From a checkpoint of a small CTC audio transcriber.
Training: adamw at rate 0.0017, batches of 128.
Data: trained on short read English sentences (LibriTTS-R), 26041 training examples.
Rows from block 5 of a small CTC audio transcriber, named by matrix and row number. Rows with one number belong to one neuron. Each number is 128 + 32 x the weight over its row's rms, rounded and kept within 0 to 255. All counts start at 0.
Before each neuron's rows are labels from the 100 clips, of 14976, where the neuron reaches its largest size: "top examples" is what is common among them. Only what is clearly more common there than usual is listed. The data: short read English sentences (LibriTTS-R). In brackets: how many of the 100, against the usual share in percent.
# gate: MLP gate (model.blocks.5.mlp.gate.weight, 416x160), inputs 0-159
# fc1: MLP up (model.blocks.5.mlp.fc1.weight, 416x160), inputs 0-159
# fc2: MLP down (model.blocks.5.mlp.fc2.weight, 160x416, transposed), outputs 0-159

top examples: the word "they" (39 vs 3.4)
gate.111 [114 165  97 132 103 145  95 156 156 165 165  95 151 111 130 126 108 112 138 136 104 128  68  95 165 123  90 134 132 125 117  91 151  84 116  79  60 126  96 119 182 123 155  64  77 122 172 195 108 171 128 129 166 194 119 112 122 156 158 155 113 166 139 182 156 160 163  99 157 118  67 114 126 127 193  99  73 176  64 133 121 201 160 132 136 125  75 116 126 113 136 113 156  99 177 117 138 148 125 206 140 108 138 110 173 128 175 168 160 193 168 164 171 129 132 152 142 140 128 114 109 115 162 135  99  85 144 133 177 170 128 109 112 164 175 127 138  86  63  95 127 113 157 159 107  94 124  83 134 132 142 122 128 147 128  80 192 180 142  89]
fc1.111 [ 61 126  86 135 117 172 152 167 123 100  88 131 146 102 103 143 143 109  96  45 182 116 130  98 168 133  63  84 156  48  79 135 151 114 131 132 110 130 113 140 165 117 175  93 111 124 102 131 174 140  91  98 164  82 104 130 110 124 139 118 126 100  97 173 157 136 151 101 165 137  62  94 125  93 127 129 161 125 107 104  96 148  85 141 155  99 102  65 103 164 110 177 179 114 146 156 173 156  88 135 116 150 134  79 175 113 189 149 136 101 140 155 218 141 111  99 108 191 110  85 145 151 127 177  85 120  94 126 158 131 131  91 146 117 166 100 146 161 119 173 166  74 119 128 145 154 125 126 141 134  77 176 152  57 153 114 131 179 120 172]
fc2.111 [ 73 190 175 139 114 115 122 151 141 112 146 123 151 106 126 118 170  87  76 120 138  64 149  74 132 157 160  60 122 133  66 128 115 126 138 146 113 104 109 111 117 157 134 151  84 137 111 107 123 200 163 141 129 131 174 143 112 101 145 135 103  60 173 156 184 105  90 153  94  97 115 132 120 112 177 136 133 158 114 156  98  61 128  97 100 144  56 105 146 200 100  98 142 123  89 131  88 111  63 138 182 146 141 138  81 188 118 135 143 111 143 179 152 118 148  92 127 123 223 158 114 170 147 124 136  99 167  84 174 113 139  59  93 154 161 103 134 122 167 138 115 102 102 130 100 166 153 136 145 161 103 158 157  86 121  90 174 146  67 118]

top examples: the word "to" (80 vs 14.4)
gate.277 [137 160  54  65 122 140 132 113 157 120 151  72 136 171 189 105 160 147 169 159  88  86  97  94 179 123 135 129  85 162 127 139 167 140 169 128 152 125 155 104 131 139 146  69 122 153  90 126 106  91 128  84 134 107 135 143 143 133 127 211  98 163  84 175 131 146 122  56 197 105 138 117  96 104 181 148 123 150  91 124 157 113 149 128 162 129  86 128 105 121 167 124 103 145 123 143 164 100 121 171 134 142 122 173  19 134 130 123 137 194 136 157  80 101  95 136 114 137 182 177 156 102  86 115 102 104 116 103 157 109 138  71  57  59 112 159 144 153 120 121 127 108  92 155 158 101 154 142 131 114 150 129 129 174 152 196 170 122  86 104]
fc1.277 [ 75  99  86 156  49 111 134 155 109 166 136  72 106 123 181 179 168  96  46  97 106  92 111 118 152 123 151 160 124 127 192 107 149 127 190 140 112 102 103 110 105 129 178 148 124 150 194  92 143 142 130  75  97 118 102  67  80 120 149 163  97 157 121 140 140 110 123 104 171 146 146 106 103  68 121 178  97 173 103 137 110 114 139 143 126  87 156 129 158 139 136 131  48 121  97 136 159 106 155 173 155 130 122  71 125 133 148 126 121 138 131 153 146 121  55  84 148 124  90 167  93 157 177 134 132 150 154  83 164 132 147 127 136 117 112  80 175 193 105 145 164 101 156 133 154 141  67 149 202 108 135 128 175 174  72 131 156 127 134  89]
fc2.277 [110 138 165  78  82 146  90 153 119 121 156  83 100 126 129 166 114 185 161 113 148 141  98 167 191 166 135 121 132 148 132 134 148 171 113  92 171 104 166 145 150 143 131  69  11 124  94 167 130 154 159  71 174 170 127 104 103 103 159 121 122 120 110 151 128 153 127 110 118 104 107 101  80 100 153 149 135 114 109 130 167 150 159 136 141 150 148 114 155 136 173 132 106 135 108 115 186 167 133 141 122 121 133 127  51  60  63 169 141 136 157 152 177 109 120 153 123 142 159  86 184 131  99 126 169 116 148 111  97 153 148 118 115  67 132 104 102  86 151  52 134 122 125 155 165 144  97  87 134 115 111 174 149 142 177 241 109  74 113 102]

top examples: the word "to" (40 vs 14.4); the word "go" (26 vs 1.7)
gate.56 [109 120 124 105 140 164 128  93 141 161 143  98 101 151 111 102 100 153 152  89 110  69  90 151 174 178 109 128 109 110 158 149 138  64 124 132  97 148  98 162 171  90  74 127 103 135 155  76 115 135 139  90  88 133 106  98  83 171 117 110 123 112  96 146 123 107 125 101 120 109  75  64 181 128 120 104 149 103 152 158 164 136  92  98 116 114 105 175  86 133 136 159 147 158 216  81 204 192  74 142  47 111 139 122 138  70  91 120 111  81 118 122 109 121  94 165  75 204  88 136 127 159 102 148 139 111 133 150 181 132 175  91 125  90  95  66  87 144 116 185  72 182 117 117 172 102 104 111 109 151 118  88 122 140 150 152 117 130 116 124]
fc1.56 [ 51 102 133 135 141 103 153 119 128 135 126 139 104 111 105  37 141 157  85 123 172  74 200 130 154  84 150 113 127 145 172 106 109 182 188 142  89 137 140 149 106 108 175 184 115 115 133 124  95  53 136 117 131 100 129  76 112 143 110 121 132  95 145 143 120 153 133 176 169 157 110 150 155 124  70 100  89 176 103 106 127 174 106 159 137 126 167  99  85 124 105 125  83 103 124 158 141 138 139 153 139 146 107 107 133 159 144  89  70 124  61 177 118  96 134  86 133  87  67 124 107 143 115 171  98  97 183 100  98 162  80 124 153 177 118 122 131 197 109 114 164  89 162  71 117 110 153 113 132  84  70  85 135  98  74 108 166  96 143  80]
fc2.56 [116 100 134 108 138 112 136 159 156 136 123  97  85 157  79  97  65 143 110 179 150 148 124 150 141 113 117  65 124 121 200 108  88 131 152 121 135 149 128 165 138 127 165 193 135 125  78  85 122  81  80  92 137  95 114  59  89 224 112 157 116  78 105 155 191 133 130 107 122 176  95 125 139 148 118 142 104 151 120 123 137 161 158 112  84 119  77 121 113 168 127 148  99 123 142  76  97 154 135 122 107 163 142  85 134 121 139  93 113 130 112 108 116 106 107 134 158 106  68 157 119  77 138 164 171 112 177 127  74 137  52 139 158 144 106 205 131 210 105 150 124 115 138 141  73  82 102  84 123 155 124  50 143 165 159 114 126  65 145 128]

top examples: the word "to" (43 vs 14.4)
gate.340 [152 132 116 115  98 188 140 133 157 179  62  72 156  76 197 131  88 124 134 142 107 109 134  97 136 149 170 155 119 160 170 145 132 170 195  86 140 182  99 152 111 142 132 120 134 107 104  91 152 171 157 142 151 100  81 185 187 114 140 165 188 141 161 115 110 117 155 156 170 181 101 114 103 158  63  84 126 166 155 148 141  89 113 127 173 120 143 207 116 100 107 149 101  93  68 183 166  97 119 164 117 141 151  96 125 119  92 171 142 158 134 109 161 133 124  68 121 135 136 130 114 158 155  84 140 164  99 102 172 141 167  94 111 109 142 175 104 133 156 142 116  60 119 112 174 114  91  61 102  93 166  76  88 121 106 170 137 138 132 135]
fc1.340 [177 125 133 138 117 159 110 147 178 158 171 129 121 137  93 117  88 169 121 137 125 107 102 118 138  85  92 128 145 148 101 125 105 137 129 167 105  98 147 189 141 119 141 149 193 165 122  70 133  80 166  98 122 184 135 101 106 162 172 148 105 156  74  95 159 118  85 125  68 158 173 102  99 168 134  98 156 148 117 153 103 147 151 101 139 172 122 135  96 117  68 103 161 113 160 111 120 119 134 193  68 187 126 138 124 157 162 106 106 107 130 155  79 137 158 130 155 140 117 147 105  76  98 194 153 109 109  94  79 102 159 106 116 117 135 183  50 144 110  41 107 144 195  81 142 188 191 127 128 148 134  71  92 149 127 110 105 104 110 193]
fc2.340 [167 139 160 182 125 146 114 164 106 186 115 143 114 118 124  96 179 121 106 164  81 137 156 155 175 179  84  81 166 160 144 121 103 142 129 107 172 131  98 106  52  96 109 114  93  74 129 159 177 158 138 133 132  88  79 146 101 136 114 150 141 102 138 194  82 113 107 145 139  85  92 109 115 139  80 107  53  93 161 104 118  71 137  74 105  92  84 187  96 124 147 159 141 105 187  84 132 156 126 191 159  67 135 178 161 172  91  79 131 126 119  67 177  83 140 131 145 107 142 105 108 188 175 145 169  87 117 135 127 148 101 125 130  82 138 113 138 102 145 173 125  68 104 146 113  79 119 127 131 177 114 122 139 128 133 151 137 152 130  76]

top examples: the word "they" (32 vs 3.4); the word "there" (28 vs 2.8)
gate.254 [174 133 129 126 137 103 115  80  89 176 132  66 199 108 143 103 128 175 144 152  81 106 109 161  92 144  72 188 130 113 144 174  80  98  90 118  92 128 127 148 130 117 121 158  64 164 160 115 162 105 110  82 115 140 121 156 136 159  80  94 118 114 170 130 110  87 121 120 182 110 153 168 153 116  72 135  85 137 142 163 103 174 120 129  83 150 108 127 157 166 158 119 131  95  64 122 149 106  59 110  77 149 113  93 165  35 107  62 118 113 104 118 104 171 119 126 162 114 135  89 104 133 107 175 126  95 148 153 140 126 137  61 138 137 104 115 133 159 116 166 110  88 110  44 100  90 114 111 179  97 193 106 146 166 128  91  91 168 138 127]
fc1.254 [147 163 110 151 109 146 146 159 126 196 212 104  98  93 133 177 111 132 152 103 114 158  96 105 108 138 131  76  81 147 159 103 145 190 126 104 169 138 136  85 117  94 152 155 156 116 130 123 100 124 162 145 159 116 153 115 137 155 119  96 174 115 128 111 147 125 142 134 144 167  93 131 118 158 145  99 109 181  74 114 116 111 161  90 133 136 149 170 161 178 127 155 100 151 134 165 124 202 164 188 137 131 169 145 204 149 102 199 125 158 188 172 169 126  65 143 151 101 155  98 192 132 147  90 120  68 154 166 146 106 114 150 104  74 149 152  80 107 128 136 130 155  76 112  73 112 130 127 198  90 151 142 163 130 114 134 170 138 216  99]
fc2.254 [101 129  71 102 105 169 115 144 109 140 165 166 133 155 123 106  86 178 162 174 149 144 145 114  80  98 147 161 129 164 168  50 151 112 117 165  97 104 138  71 154  94  62 117 103 119  95  92 132 106  71  72  97 117 137 162 125 115 121  67 137 131 123 166 125 139 157 137 199 152  87  79 157 195  99 115  94 170  92 124 183 165 114 144 116  71 146 199 112 119 130 124 108 106  94 137 100 130 156 146 149 109  42 124 143  96 179  77 138 159 129 119 166 134 110 130 114 130 105 133 122 127 109 101 146 122 123 138 146 152  86 106 132  83 102 106 119  62 124 138 176 216 163 159 123 159  79 137 134  79 131 157 135 125 130 194 110 149  96  71]

top examples: the word "chapter" (26 vs 0.4)
gate.284 [160  66  53 107 150 169 152 107 104  96  66  97 110 102 120 185 153 180 107 161 121 131 126 163  90 135 149 147 205 162  82  98  59 109 179 143 123 107 139 176 117 131 102 139 109 122 148 129  76  59 104  91 159 147 183  70 128 117 113 148 145  99 133 150 101 129 141 119 156 116 126 135 139 136 171 168 169 102 188  95 150 150 129 122  88 136  81  87 146  69 120 169 148  84 130 133 122 139  90  67 104 138  90 112 157 131 160  88  70 150 124 143  92 132 200  90  67 176 136  81 116 157 100 152 125 113  86  99 106  97 134 135 187 123 152 122  91 120 156 116  96 149 122 100  98  88 174 117 123 130 145 113 112 185 177  92 119 125  95 160]
fc1.284 [182 130 101  99 135 153 125 166 166 146  73  98 129 159 138 103 130 178 156  65 177 136 128 106 110 175 117  96 137 183 133  45 146 121 112 150 161 117 107 154 142 163 155  97 143 122 145 125  12 117  99 131 127 103 119 145 144 121 128 161 101 179  83 126 138 223 180 100 139 145 135 124 195 129 151 143 143 135 132  94 112 112 124 104 156  61  83 154 125  26 132 116 105  96 128 143 129  73 111  96 132 123 156 116 118 159 157 130  57  85 175 155 112  62 127 113  98 118 123 103 119 138  88  94 101 163  99 100 118 107  98 151 202  97 136 138 183 105  77 133 114 158 132 122 108 119 124  82 127 135 117 122 133  95 156 138  94 132  79 164]
fc2.284 [143 166 133 142 100 139 128 102 127 147 133 156  77 164 142  92  76  91 120 141 113 120 157 147 152 121 116 129  76 101 179 158 113 188 156 156 166 117  92  60 142 121 121 148 152  90  72  77 178 143 173 170 131 171 154 112 139 134 161 122 164 123 138 121 140  40  86 134  81 132  98 167 159 146  89 110  95 158  95  89 113  82 130 118 107 157 150 144  96 161  83 122 117 107 130 119 146  92 169 161 143  59  80 142  91 120  94 109 158 164 139  91 152 142 131 177 156 133 186  96 134  97 147 176 142  92 163 131 179 146  59 110 104 118 168 188 101 176 104 145 152 113  80 145 170 127 242 146 118 115 135 141 119 150  90 138 107 100 170 100]

top examples: the word "go" (33 vs 1.7)
gate.31 [ 81 174  79  64  99 117 126 150 151 147 138 127 107  89 108 162  94 190 155 145 128  73  90 169 103 172 150 219 173 137 142 125  97  77  83 154 103  85  77 122 128 110 156 153 106 177 161 135 120 142 106 132  76 180  94 145  90 163 141 145 166  83 108 115 119 164 119 122 108 145  99 157 149 115 154 126 122  83 140 156 185 124 114 136  52  95 112 168 116 154 167 107  89 127 203 139  87 190 106 146  85 130 115 172  92  51 147 151 105 145 167 107 122 144 120 132 124 156 145 111 155 158 125 125 149 132  64 103 147 144 153  57 141 133 125  84 102 167 120 116 140 176 147 169 156 143 123 118  92 176 110 149 146 127 136 118  92 207 115 121]
fc1.31 [ 75 118 185 172 124 140 136  96 143 101 126 110 108 118 134  71  94 114 120 112 109 205 184 120 163 181 103 148 149 192 171 150 121 101 168 110 127 119 132 132  95 135 119  98 147 119 147 100 147 103 128 117 118  93 109 171 136 136 133 153 129  51 201 129 130 123 198 123 136  97 135 171 111 117 139 119 133 178 118  82 156 177 143 173 135 147 151 169 119 128 108  97  82 136 101  36 117 126 119 107 147 125 136  61 109 158  84 174  74 173 132 145 144 154 145 159 142  73 164 107  73 120 126  76 118 132 142 147  28  91 106 129 110 160 186 133 143 148 112 112 132 133 167 101 123 133 130  61 133 159 129 118  73 108 208 113 139 111  76 102]
fc2.31 [103 154 168 124  97 128 142 117 109 130 132  48 123 173 149 191 119 166 135 135 149 141 149 117 103  63 159 175 134  91 128 150 135 141 154 161  62 122  54 133 105 191 169 117  44 179  89 168 154 102  93 124 120  76 119 178  57 141 150 147 107 153 133 129 124  91 119 181 134 178  93 141  99 132 150  60 118 152 152 115 143 167 133 122  74 166  94 111  98  95  88 103  63 155  59 116  67 156 154 163 176 165 111 112 142 139 150 116 118 154 147  94 130 113 108 125 199 102  94 142 127 129 139 116 126  98 144 176  87 154 137 140 152 156 144 182 151 169 103 120 123 136 150 159 117 124 137 108 127 116 153 105  97 143 187 129 152  74  82 103]

top examples: the word "he" (29 vs 11.3)
gate.408 [138 133 142 106  96 146  98 184 103 168 155 123  95 100 100 160 133 107 141  60 115 140 148 126  82 120 143  85 114 196 146 193 130 145 149 150 121 101 129  84 154  89 153 139 162  81 184 115 134 150 142  45 148  92 143  46 116 137 127 123  83 117 129 118 120 103 149  85  93 150 114 169 222  79 125 211 135 145 154 135 152 165 117 190 177 102 163  92 135 141 159 111 113 131 103  96 120 149 139 126 128 129 196  15 206 128  97 136 133 160 115 149 119 105 136 133 136 159  68 162 109 162 121 154 127 158 140  83 132 114 134  97 140 109 103 109 135  60 133 106 127 111 154 122 143 161 100 124 123 145  99 159 139 132  76 101 129 148  78 116]
fc1.408 [110 131 123 176  99  89 168 188 142 182  82 165 162 149 109 137 135 111  77 174 121 158 178 125  98 107 107 172  78 145 106 122  92  99 135 124  95 153 108 119  87 148 107 116 111 140 145 128 146 133 211 150 114 142 133 138 166  89 112 126 178  68  78 165  70 138 174 210  99 125  93 130 115 114 123 159  81 126 163 109  74 152 119 116  89 108 164 137 127 136 132 131 122 130 142  93 107 190 144 124 193 166 134 170 155 139  77  57 136 118 123  67 132 106 107 105 161 107  95 119  76 139 158 124 152 128 163 134 162 177 153 136  77  69 140 150 136 161 107 159 149 139 134  51 105 149 113  90 154 137 183 175 129 133 116 132 107 221 144 128]
fc2.408 [106 125 183 140 161  84 138  81 120 145 134 144 186 132 163 125  96 115 130  92 158 135 146 164 140  96 175 127 170  86 121 130 113 122 150 146  65 130 162 117 130  50 137 147  99 135 128  95 144 150 111 168 139 121 141 148 139 167 139 133 118 125 115 137 122 153 177 121 113 104 160 154  64 145 135  93 117 132 118 170  93 187  92  81 185 138  94  90  76 134  92 115 118  80  91 124 117  63 117  73  80 104 190  57 243  95 125 150 119  99  82 122 103 116  99 145 110 214 154 124 108 154 102 119 142 129 121 159  57 168  94  71 139 111 125 169 128 121  34 129 129 138 128 141 120 113  91 129 135 136 133 132 105 173 134 126 142 146  85 178]

top examples: the word "to" (50 vs 14.4)
gate.253 [ 58  80 122 101 112 129 155  96 175 132 155  95 108 123 177  90 151 188 129 159 128  88 120  84 162 108 168 149 120 136 100  97 101 137 177 121 104 189 133 101  54 140 180 157 159 147 121 154 127 160 174 100 156 155  99 124 126 176 122 145 107 152 142 130 177  97 154 112 176 110 127 172  59  76 185 191 173 132 153 128 130 139 111  96 160 113 149  84  80 149 155 158 127 150 132 148 174  99 124 131 131  96 132 121 133  78  62 125 110 188  96 110 140  51 146  68 144 147 146  91 170 189 130 171 112 133 140 118 131 181 101 166 125 128 103 157 116 176 139  86  99  49 122 111  98  88 133 138  83 118 150 105 176 123 139 142 162 144 126 148]
fc1.253 [116 151 104  97 109 144 130 187  98 131 136 134  88 132 155  97 139  88 113  56 141 186  90  91 124  87 177 158 142 156 132 139 119 169 156 123 147 133  79 148 129 100 100 125  88 126 193  84 120 122 119 178 113 128  48 136 201 114 148 144 170 123 117  62 166 138  79 136 130 156 145 161 134 128 129 136 151 195  89 211 138 144 153 113 108 123  95  61 130 120 126 167  70 107  61 135 166 144 163 110 150  78 155 145  87 144 118 150 127 142 161  82 140 169 148 155 160 122 123 179 108 138 168  56 181 167 118 163 153 110  85 148 122  91 146  89  99 161 170 146 127  92 163 148 149 114 170 138 112 127 200 135  99 167 104 161  99 153 126 121]
fc2.253 [141  53 147 129  90 172  89 125 140  94 193  82 126  85 112 132 108 156 120  83 140 155 105 140 102 117 146  97 144  73 155 123 196 137 130 109 116 107 141 127 107 166 160 165  93 125 103  99 177 171 147 139  84 121 139  67 130  78 130 154 125  70 120 121 112 159  87 153 138  97 124 118  89 152 112 112  74 124  74 139 150 143 113 133 114 157  96 119 110 167 124 133 132 106  77 120 101 122  56 130 130 129 109 176 115 134 118  81 157 128  94  97 151 120  93 167 164 143 142  92 131 107  80  76 109 208 150 129  61 192 153 207 137 153  94 109  48 165  69  97 121  99 152 127 113 138  81 178 114 123 123 118  80 105 170 189 118 119  92  93]

top examples: the word "they" (39 vs 3.4)
gate.335 [110 154  84 194 132 150 140 193 125 194 167 108 101  54 136 143 142  95 174 154 135 160 133 119 102 133  80 124 150 108  90  98 160 139 126 146 151 153 137 139 151 120 171 157  90 132 145 110  67 133 140 131 119  97 161 112  79  95 159 107 129 146 107 157 169  96 175  94 152 128  40 151 112 154 166  92  64 206 105 120 112  61 163  90 131 152 128  71 134 108 138 126 146 130 145 165 165 119 131 175  91 129  84  53 150 144 112 153 158 157 138 110 147 103 105 164  86 148 175 135 110 135  65 141 106  84  98 116 213 146  98 179 160 121 159 149 149 134  77 117  91 161 131 124 115 156  95 166 161  84 137  99  96 114 133 176 114 132 113  97]
fc1.335 [158  92 160 137 130 120 161 107 131 156 118 102  64 123 234 129 190 207 129 122 107 150 127 156 189 167 145 151 199 161 120 118 101 134 156 102 104 106 128 177  58 123 132 153 104 129  97  96 163 170 187 132  94 123 136 104 156 128 101 132 129 166 140  94 127 115 146  80 208  93 138 163 110 145 125 142 175 135 131 132 109 137 111 132 159  99  96 136  86 164 104  93 153 130  87 134 170 125 157  97 118 138 155 144 136  96 103  82  92 147 146 157 166  91 107 119 124 118 174 109  49  95 149 148 105 121 126  66 113 173  74 184 129 136 191 185  95 107 116 149 153 149 174 169 163 110  98 160 139 166  98 104 195 141 131 137 153 158 124 151]
fc2.335 [107 138 128 145 139 100 129 156 128 181  82 136 129 100 125 213  48 112 162 108 123 127 130 106 119 164 122  98  96 109 143 159 165 117  83 145 163  78 119  89 106 174  52 100 184  88 127 101  78 141  80 147 167 177 123  98 117 156 136 117 159 119  86 164 104 140 145 211 134 115 143 122 102 148  71 128  89  96  99 166 136 116 124 100 165 100 162 146 135 105 111 175 155 106 138 168 163 162 150 145 147 108 123 129 173 156 149 142 139 210 179  81 107  89 141 140 127 121 154 150 184  77 170 149 102 119 124 146 164 131 111 106 126 100 176 107 156 170 139 198 186 168 137 145 166 146 173 147 126  79 121  92 201 124 113 165 137  78 117 134]

top examples: the word "they" (43 vs 3.4); the word "there" (30 vs 2.8)
gate.315 [183 126  81 163 123 145  94  52 113 139 140 112 122 166  95 134 120 157 152 165 145 123 127 145 112 126 126 112  89 150 140 105 143 140 110 101 120 157 134 123  36 117 184 139  66 130 150 163 127 122 165 114  97  82 120 127  91 136  96 195 149 120 151 149 100 111 157 123  82 108 137  91 161 140 161 154  97 193 101 192 137 148 111 148 118 154  66 131 120 133 116 119 191  96 127 118 108 102  88 138  93 158 160 133 122 151 101 163 103 112 167 156 104 127 128 129 132 110 151 138 118 236  86 136  98 168 132 201 141 123 168 121 113 189 137 175  72 168 126  95 178 175 115  77 144 146 115 188 147  68 157 141 128 107 128 185 176 143  57 108]
fc1.315 [102 162 138 118 139 117 162  76 107 118 175  96 130 155 166 135  89 105 176 100 144 139 144  78 132 129 118 119 128 125 211 100 136  97 125 108 140 148 142 139  88 145 112 129 106 200  32  91 131 154 212 177 136 157 139 127 135 100 106 129  89 140 151 155 112 118 105 133  85 157 124 169  87 129 151  70  96 135 100 101  95  77 126  97 153  76 172 156  80 132 167 206  58 158 110 109  90 120 144 141 105 123 114 158 121 137  80 154 186 202  97 152 134 170 129 140 200 121 162 147 142 120 146 148 142  84  77 172 129 161 151 170 104 155 124 135 174 188 149  65 102 113 121 154 139 111 156 137 140 140  99 140 133 103 116 112  72  87 104 112]
fc2.315 [100 131  55 171 169 109 171 147 102 150 156 100 191 142 144 163 131 143 101 129 132 128 150  58  39 173  70 129 155 139 136 148 160 122 137  86 175 129 121 109 152 138 116 147 146 139 120 132 102 154 115 183 142 139  78 146  76 141 171 108  91 113 168  95 118 174  84 130 108 100 166  67 107 145  79 124 105 135 167 100 125 133 140  92 167 141 163 131 158  98 145 100 120 157 161 106  58 143 133 203 186 138 107 155 102  85  97  98 119 129 130 119 125  80  83 116 127 154 132 153  83 132 148 135 132 118 157 119 134  77 101 130 142  68  64  68  63 128  87  91 137 178 151 100 161 125 121 138 170 151 113  94 164 151 162 101  41 117 128 124]

top examples: the word "he" (32 vs 11.3)
gate.211 [175 145 114 124 101 157 116  97 135 150 142  95 119 114  56 154 162 100 187 161 128 111 140 137 116  97 172 136 175 137 119  58 136  93 185 152 151  73  85 166  94 181 113  92 105 190 105 159 111 122 164  87 134 148 107  97 174 123 115 161  97 151 109 106 101 142 111 122 135 124 104 148 129 115 108  76  77 132 150 125 126 115 161 171 218 172 122 136 119 175 122 168 105 126  72  89 151  85 153 147 143 169 159 131 135 103 121 161  71 138 125 117 109 121 133 153 124 135  93 199 123 143 106 131 190 159 162  95 173  94 120 167 147  95  89 142 147 147 114 145 114 122 101 131 146 134  87 125 239 132  92  92  71  34  93 140 111 111 127 137]
fc1.211 [132 155 171 181  57 134 107 161 123 157 152 138 164  62 118 105 136 107 178 136 149 126 124  97 145 125 140 125 143 137 184  77 113  95 151 122 145 120  52 100 150 140 121 102 105 196 112 147 154 148 131 167 146 183 116 151 121  57 166 162 191 136  75 121 146  73 128  98 148  86 154  84 144  97 147  99  97 119 115 111  83 151 180  76 164 155  60 191 194 153 131 103 123 154 147 124 144 148 111 178 122 121 168  96 126  93  96 100 113  91 149 116 114  80 135 151 133 112 155 189 105 121  99 125 105 146 136  94 102 117 203 142 126 124 119 128 159 150 182 160 137  94  61 177  78 134 125 111 175 137 125 108  56  91  95  92 122 123 143 145]
fc2.211 [120 122 124 108 102  83 115  68 116 144  93  87 127 133 147  42 136 174  83 138 128 127 144 194 176 149 136  71 119 123 128 181  95 152 176  91 125 140 122 105  96 122 103 140 103 101  84 157  95  89  59 113  78 167 182 160  95 126 121 150  86 157 143 131 112 149 141 165 104 194 100 178 130 126 174 157 117 111 151 128 157 123 114 108 102  65  99 146  96  82 136  89 158  66 156  66  48 134 127  78 121  78  80 161 105 120 173 127  87 154 142 116 130 161 117 140 156 107  94  80 144 102  76 134 149 124 102 125  96 139 110 119 145 186 132 140 139 143 171  98  70 161 189 143 127 157 136 148  83 148 124  78 175 163 165 110 124 105 113 126]

top examples: the word "was" (25 vs 9.6)
gate.35 [130  74 112 126 104 181 106 122 155 147 171 119 148 165 155  96 130  99 173 103 131 182 127 179 103 134 154 131 156 147 165  60 138 134 138 172 120 124 149 150 103 163 100 178  94 154 186 107  90 167 128 119 160 145 120  60 119 197 127  87 177 138 109  74 127  86 142 100 108 162 143 127 117 148 130 101 147 155 163 155 117  96 131 196 115 115  83 196 143 165 134 148 112 134 101 138  96 155 118 155 122 113 204  91 134 136 158 160  84 103  98 185 116 113 107 166 103 145  36 132 146 170 120 130 108 128 128 137 184 128  76  91 108 137 123 146 184 122 159 124  89  86 159 113 157 141 142  79 106 195 130 229 150 103 159 113 131 146 153  97]
fc1.35 [121 138 124  90 181 155  69 120 113 168 182 116 159 161  96  87 171 120  79  66 150 172 113 122 119 105  89  96 125 134 135 134  79 128 111 115 147 113 146 154 170 192 136 118 100 145 140  84 160  63 127 104 189 167 136 145 127 153 136 195 116 134 139  88  89 159  78 151 134 106 129 112  69 194 149  52  69 100  92 189 163 109 133 127 133 132  96 168 146 130 131 112 129 139 168 168  82  86 106 125 111 166 183 188  73 142 139 144 150 159 115 168  89  64 117  96 191 135 142 152 179 113 135 147 146  88 107 110 180 129  71 118 103 157 122 157 132 149 144 122 115 134  93 191 124 140 134 152 117 145 138 138 121 148 161 111 161 130  84  70]
fc2.35 [178 123 193  82 127 114 151 152  82  78  84 142 164 131 157 139 135  95  96 117 124 155 117  91 110 151 128  77  92  80 152 101 128 137 117 132  96 111 101  98 184 102  88  68 128  97 105 130  95 132 104 155 164 142 135  64 138 133 121  79 189 151 149 117 142  92  80 122 123  97  63 146  85  93 129 194 152 134 159 164 172 136 128 124 172 177 171 157 152  70 149 119 159 131 171  75 103 166 140 139  85 100 116  90 145 126 118 124  79 114 131 115 120 141 135  96 103 115 124 164  79 160 123 194 198  99 172  84 145 161 111 158 147 167 150  46 151  55 163  98 162 114 137  98 110 150 148 145 141 120 167  94 149 149  96 155  90 152 163 167]

top examples: the word "would" (44 vs 1.8)
gate.310 [116 123 120 154  49 108 106 128 124 138 119  88 126  86 146 118 136 113 135 118 118 101 131  68  66 163 130 158 124 106 147  80 174 140 126 105 139 145 160  92  86 149 108 155 150  95 118 195 121 196 115 121 126 124 160 133 140 130 138 102 143 187 151 147 158  91 128  64 142 113 159 154 113  50 149 168 116 122 163 186 199 148 159 115  89 125 116  99  58 120  88 150 130  99 109  85  84 125 122 174 133 191 107 101 109  68 101 135 106 101 154 162 166 144 124 132 151 148 136 143 147 137  77 104  94 132  37  82 188  73 118 113 177 165 159  87 102 144 133 144 140  85 105 149 142 137  76 103 120 116  58 148 130  89 151 132 177 163  73 142]
fc1.310 [ 95 103 125 157  99 137  95 179 140 142 174 147  75 118 148 120 122 170  93 152 159 140 121 169 111 176 129  94 137 119 122 104 117 141 103 115  76  97 110  54 112 138 143 109 128 175 114 126 165 111 143 153  88 127 139 198 106  66 130 147 183 150 168 149 162 116 204 124 111 170 103 123 172 167 176 111 142 122 141  81  82 171 132 165 104 100  61 124 101 159 156 113  86 114 170  55 149 145 186 158 188 118  16 173 123 125 117 150  82 159 156 170 160 100  92 184 128 116 174 145 108 163 115 170 150 138  91  90 140 148 126 155 192 150 153 112 121 140 130 150 107 145 113 172  92 141  71 150 143 153 113 123 163 117 154 150 130 135 122 101]
fc2.310 [145 199 161 139  92 152 148 127 116 142 145 120 149 154 127 140 149  82  98 104 127 112 139  90 166 130 160  84 136  59 132 131  93 161 105 137  92 142 120  85 169 109 112 136 161 121 173 128 147  82 142 136  99 177 177 115 118 125 114 148 164 104 191 107  98 122 161 128 116 146  67 144  56  81 135 126 148 139 134 166  94 115 116  89 130 161 125 116 104  81 121 118 112 177 130  85 135 137 219 161 115 125  75 165 154 175 153 108 110 141 142 147 170 120 109  64  98 104 107 106 100  90  90 144 197 147  86 119 123 164 103 111 172 161 100 110 159 110 159 138 118 126  99  59  44  89  70 114 162 212 148 102 171 146 167 132 128 119  63 102]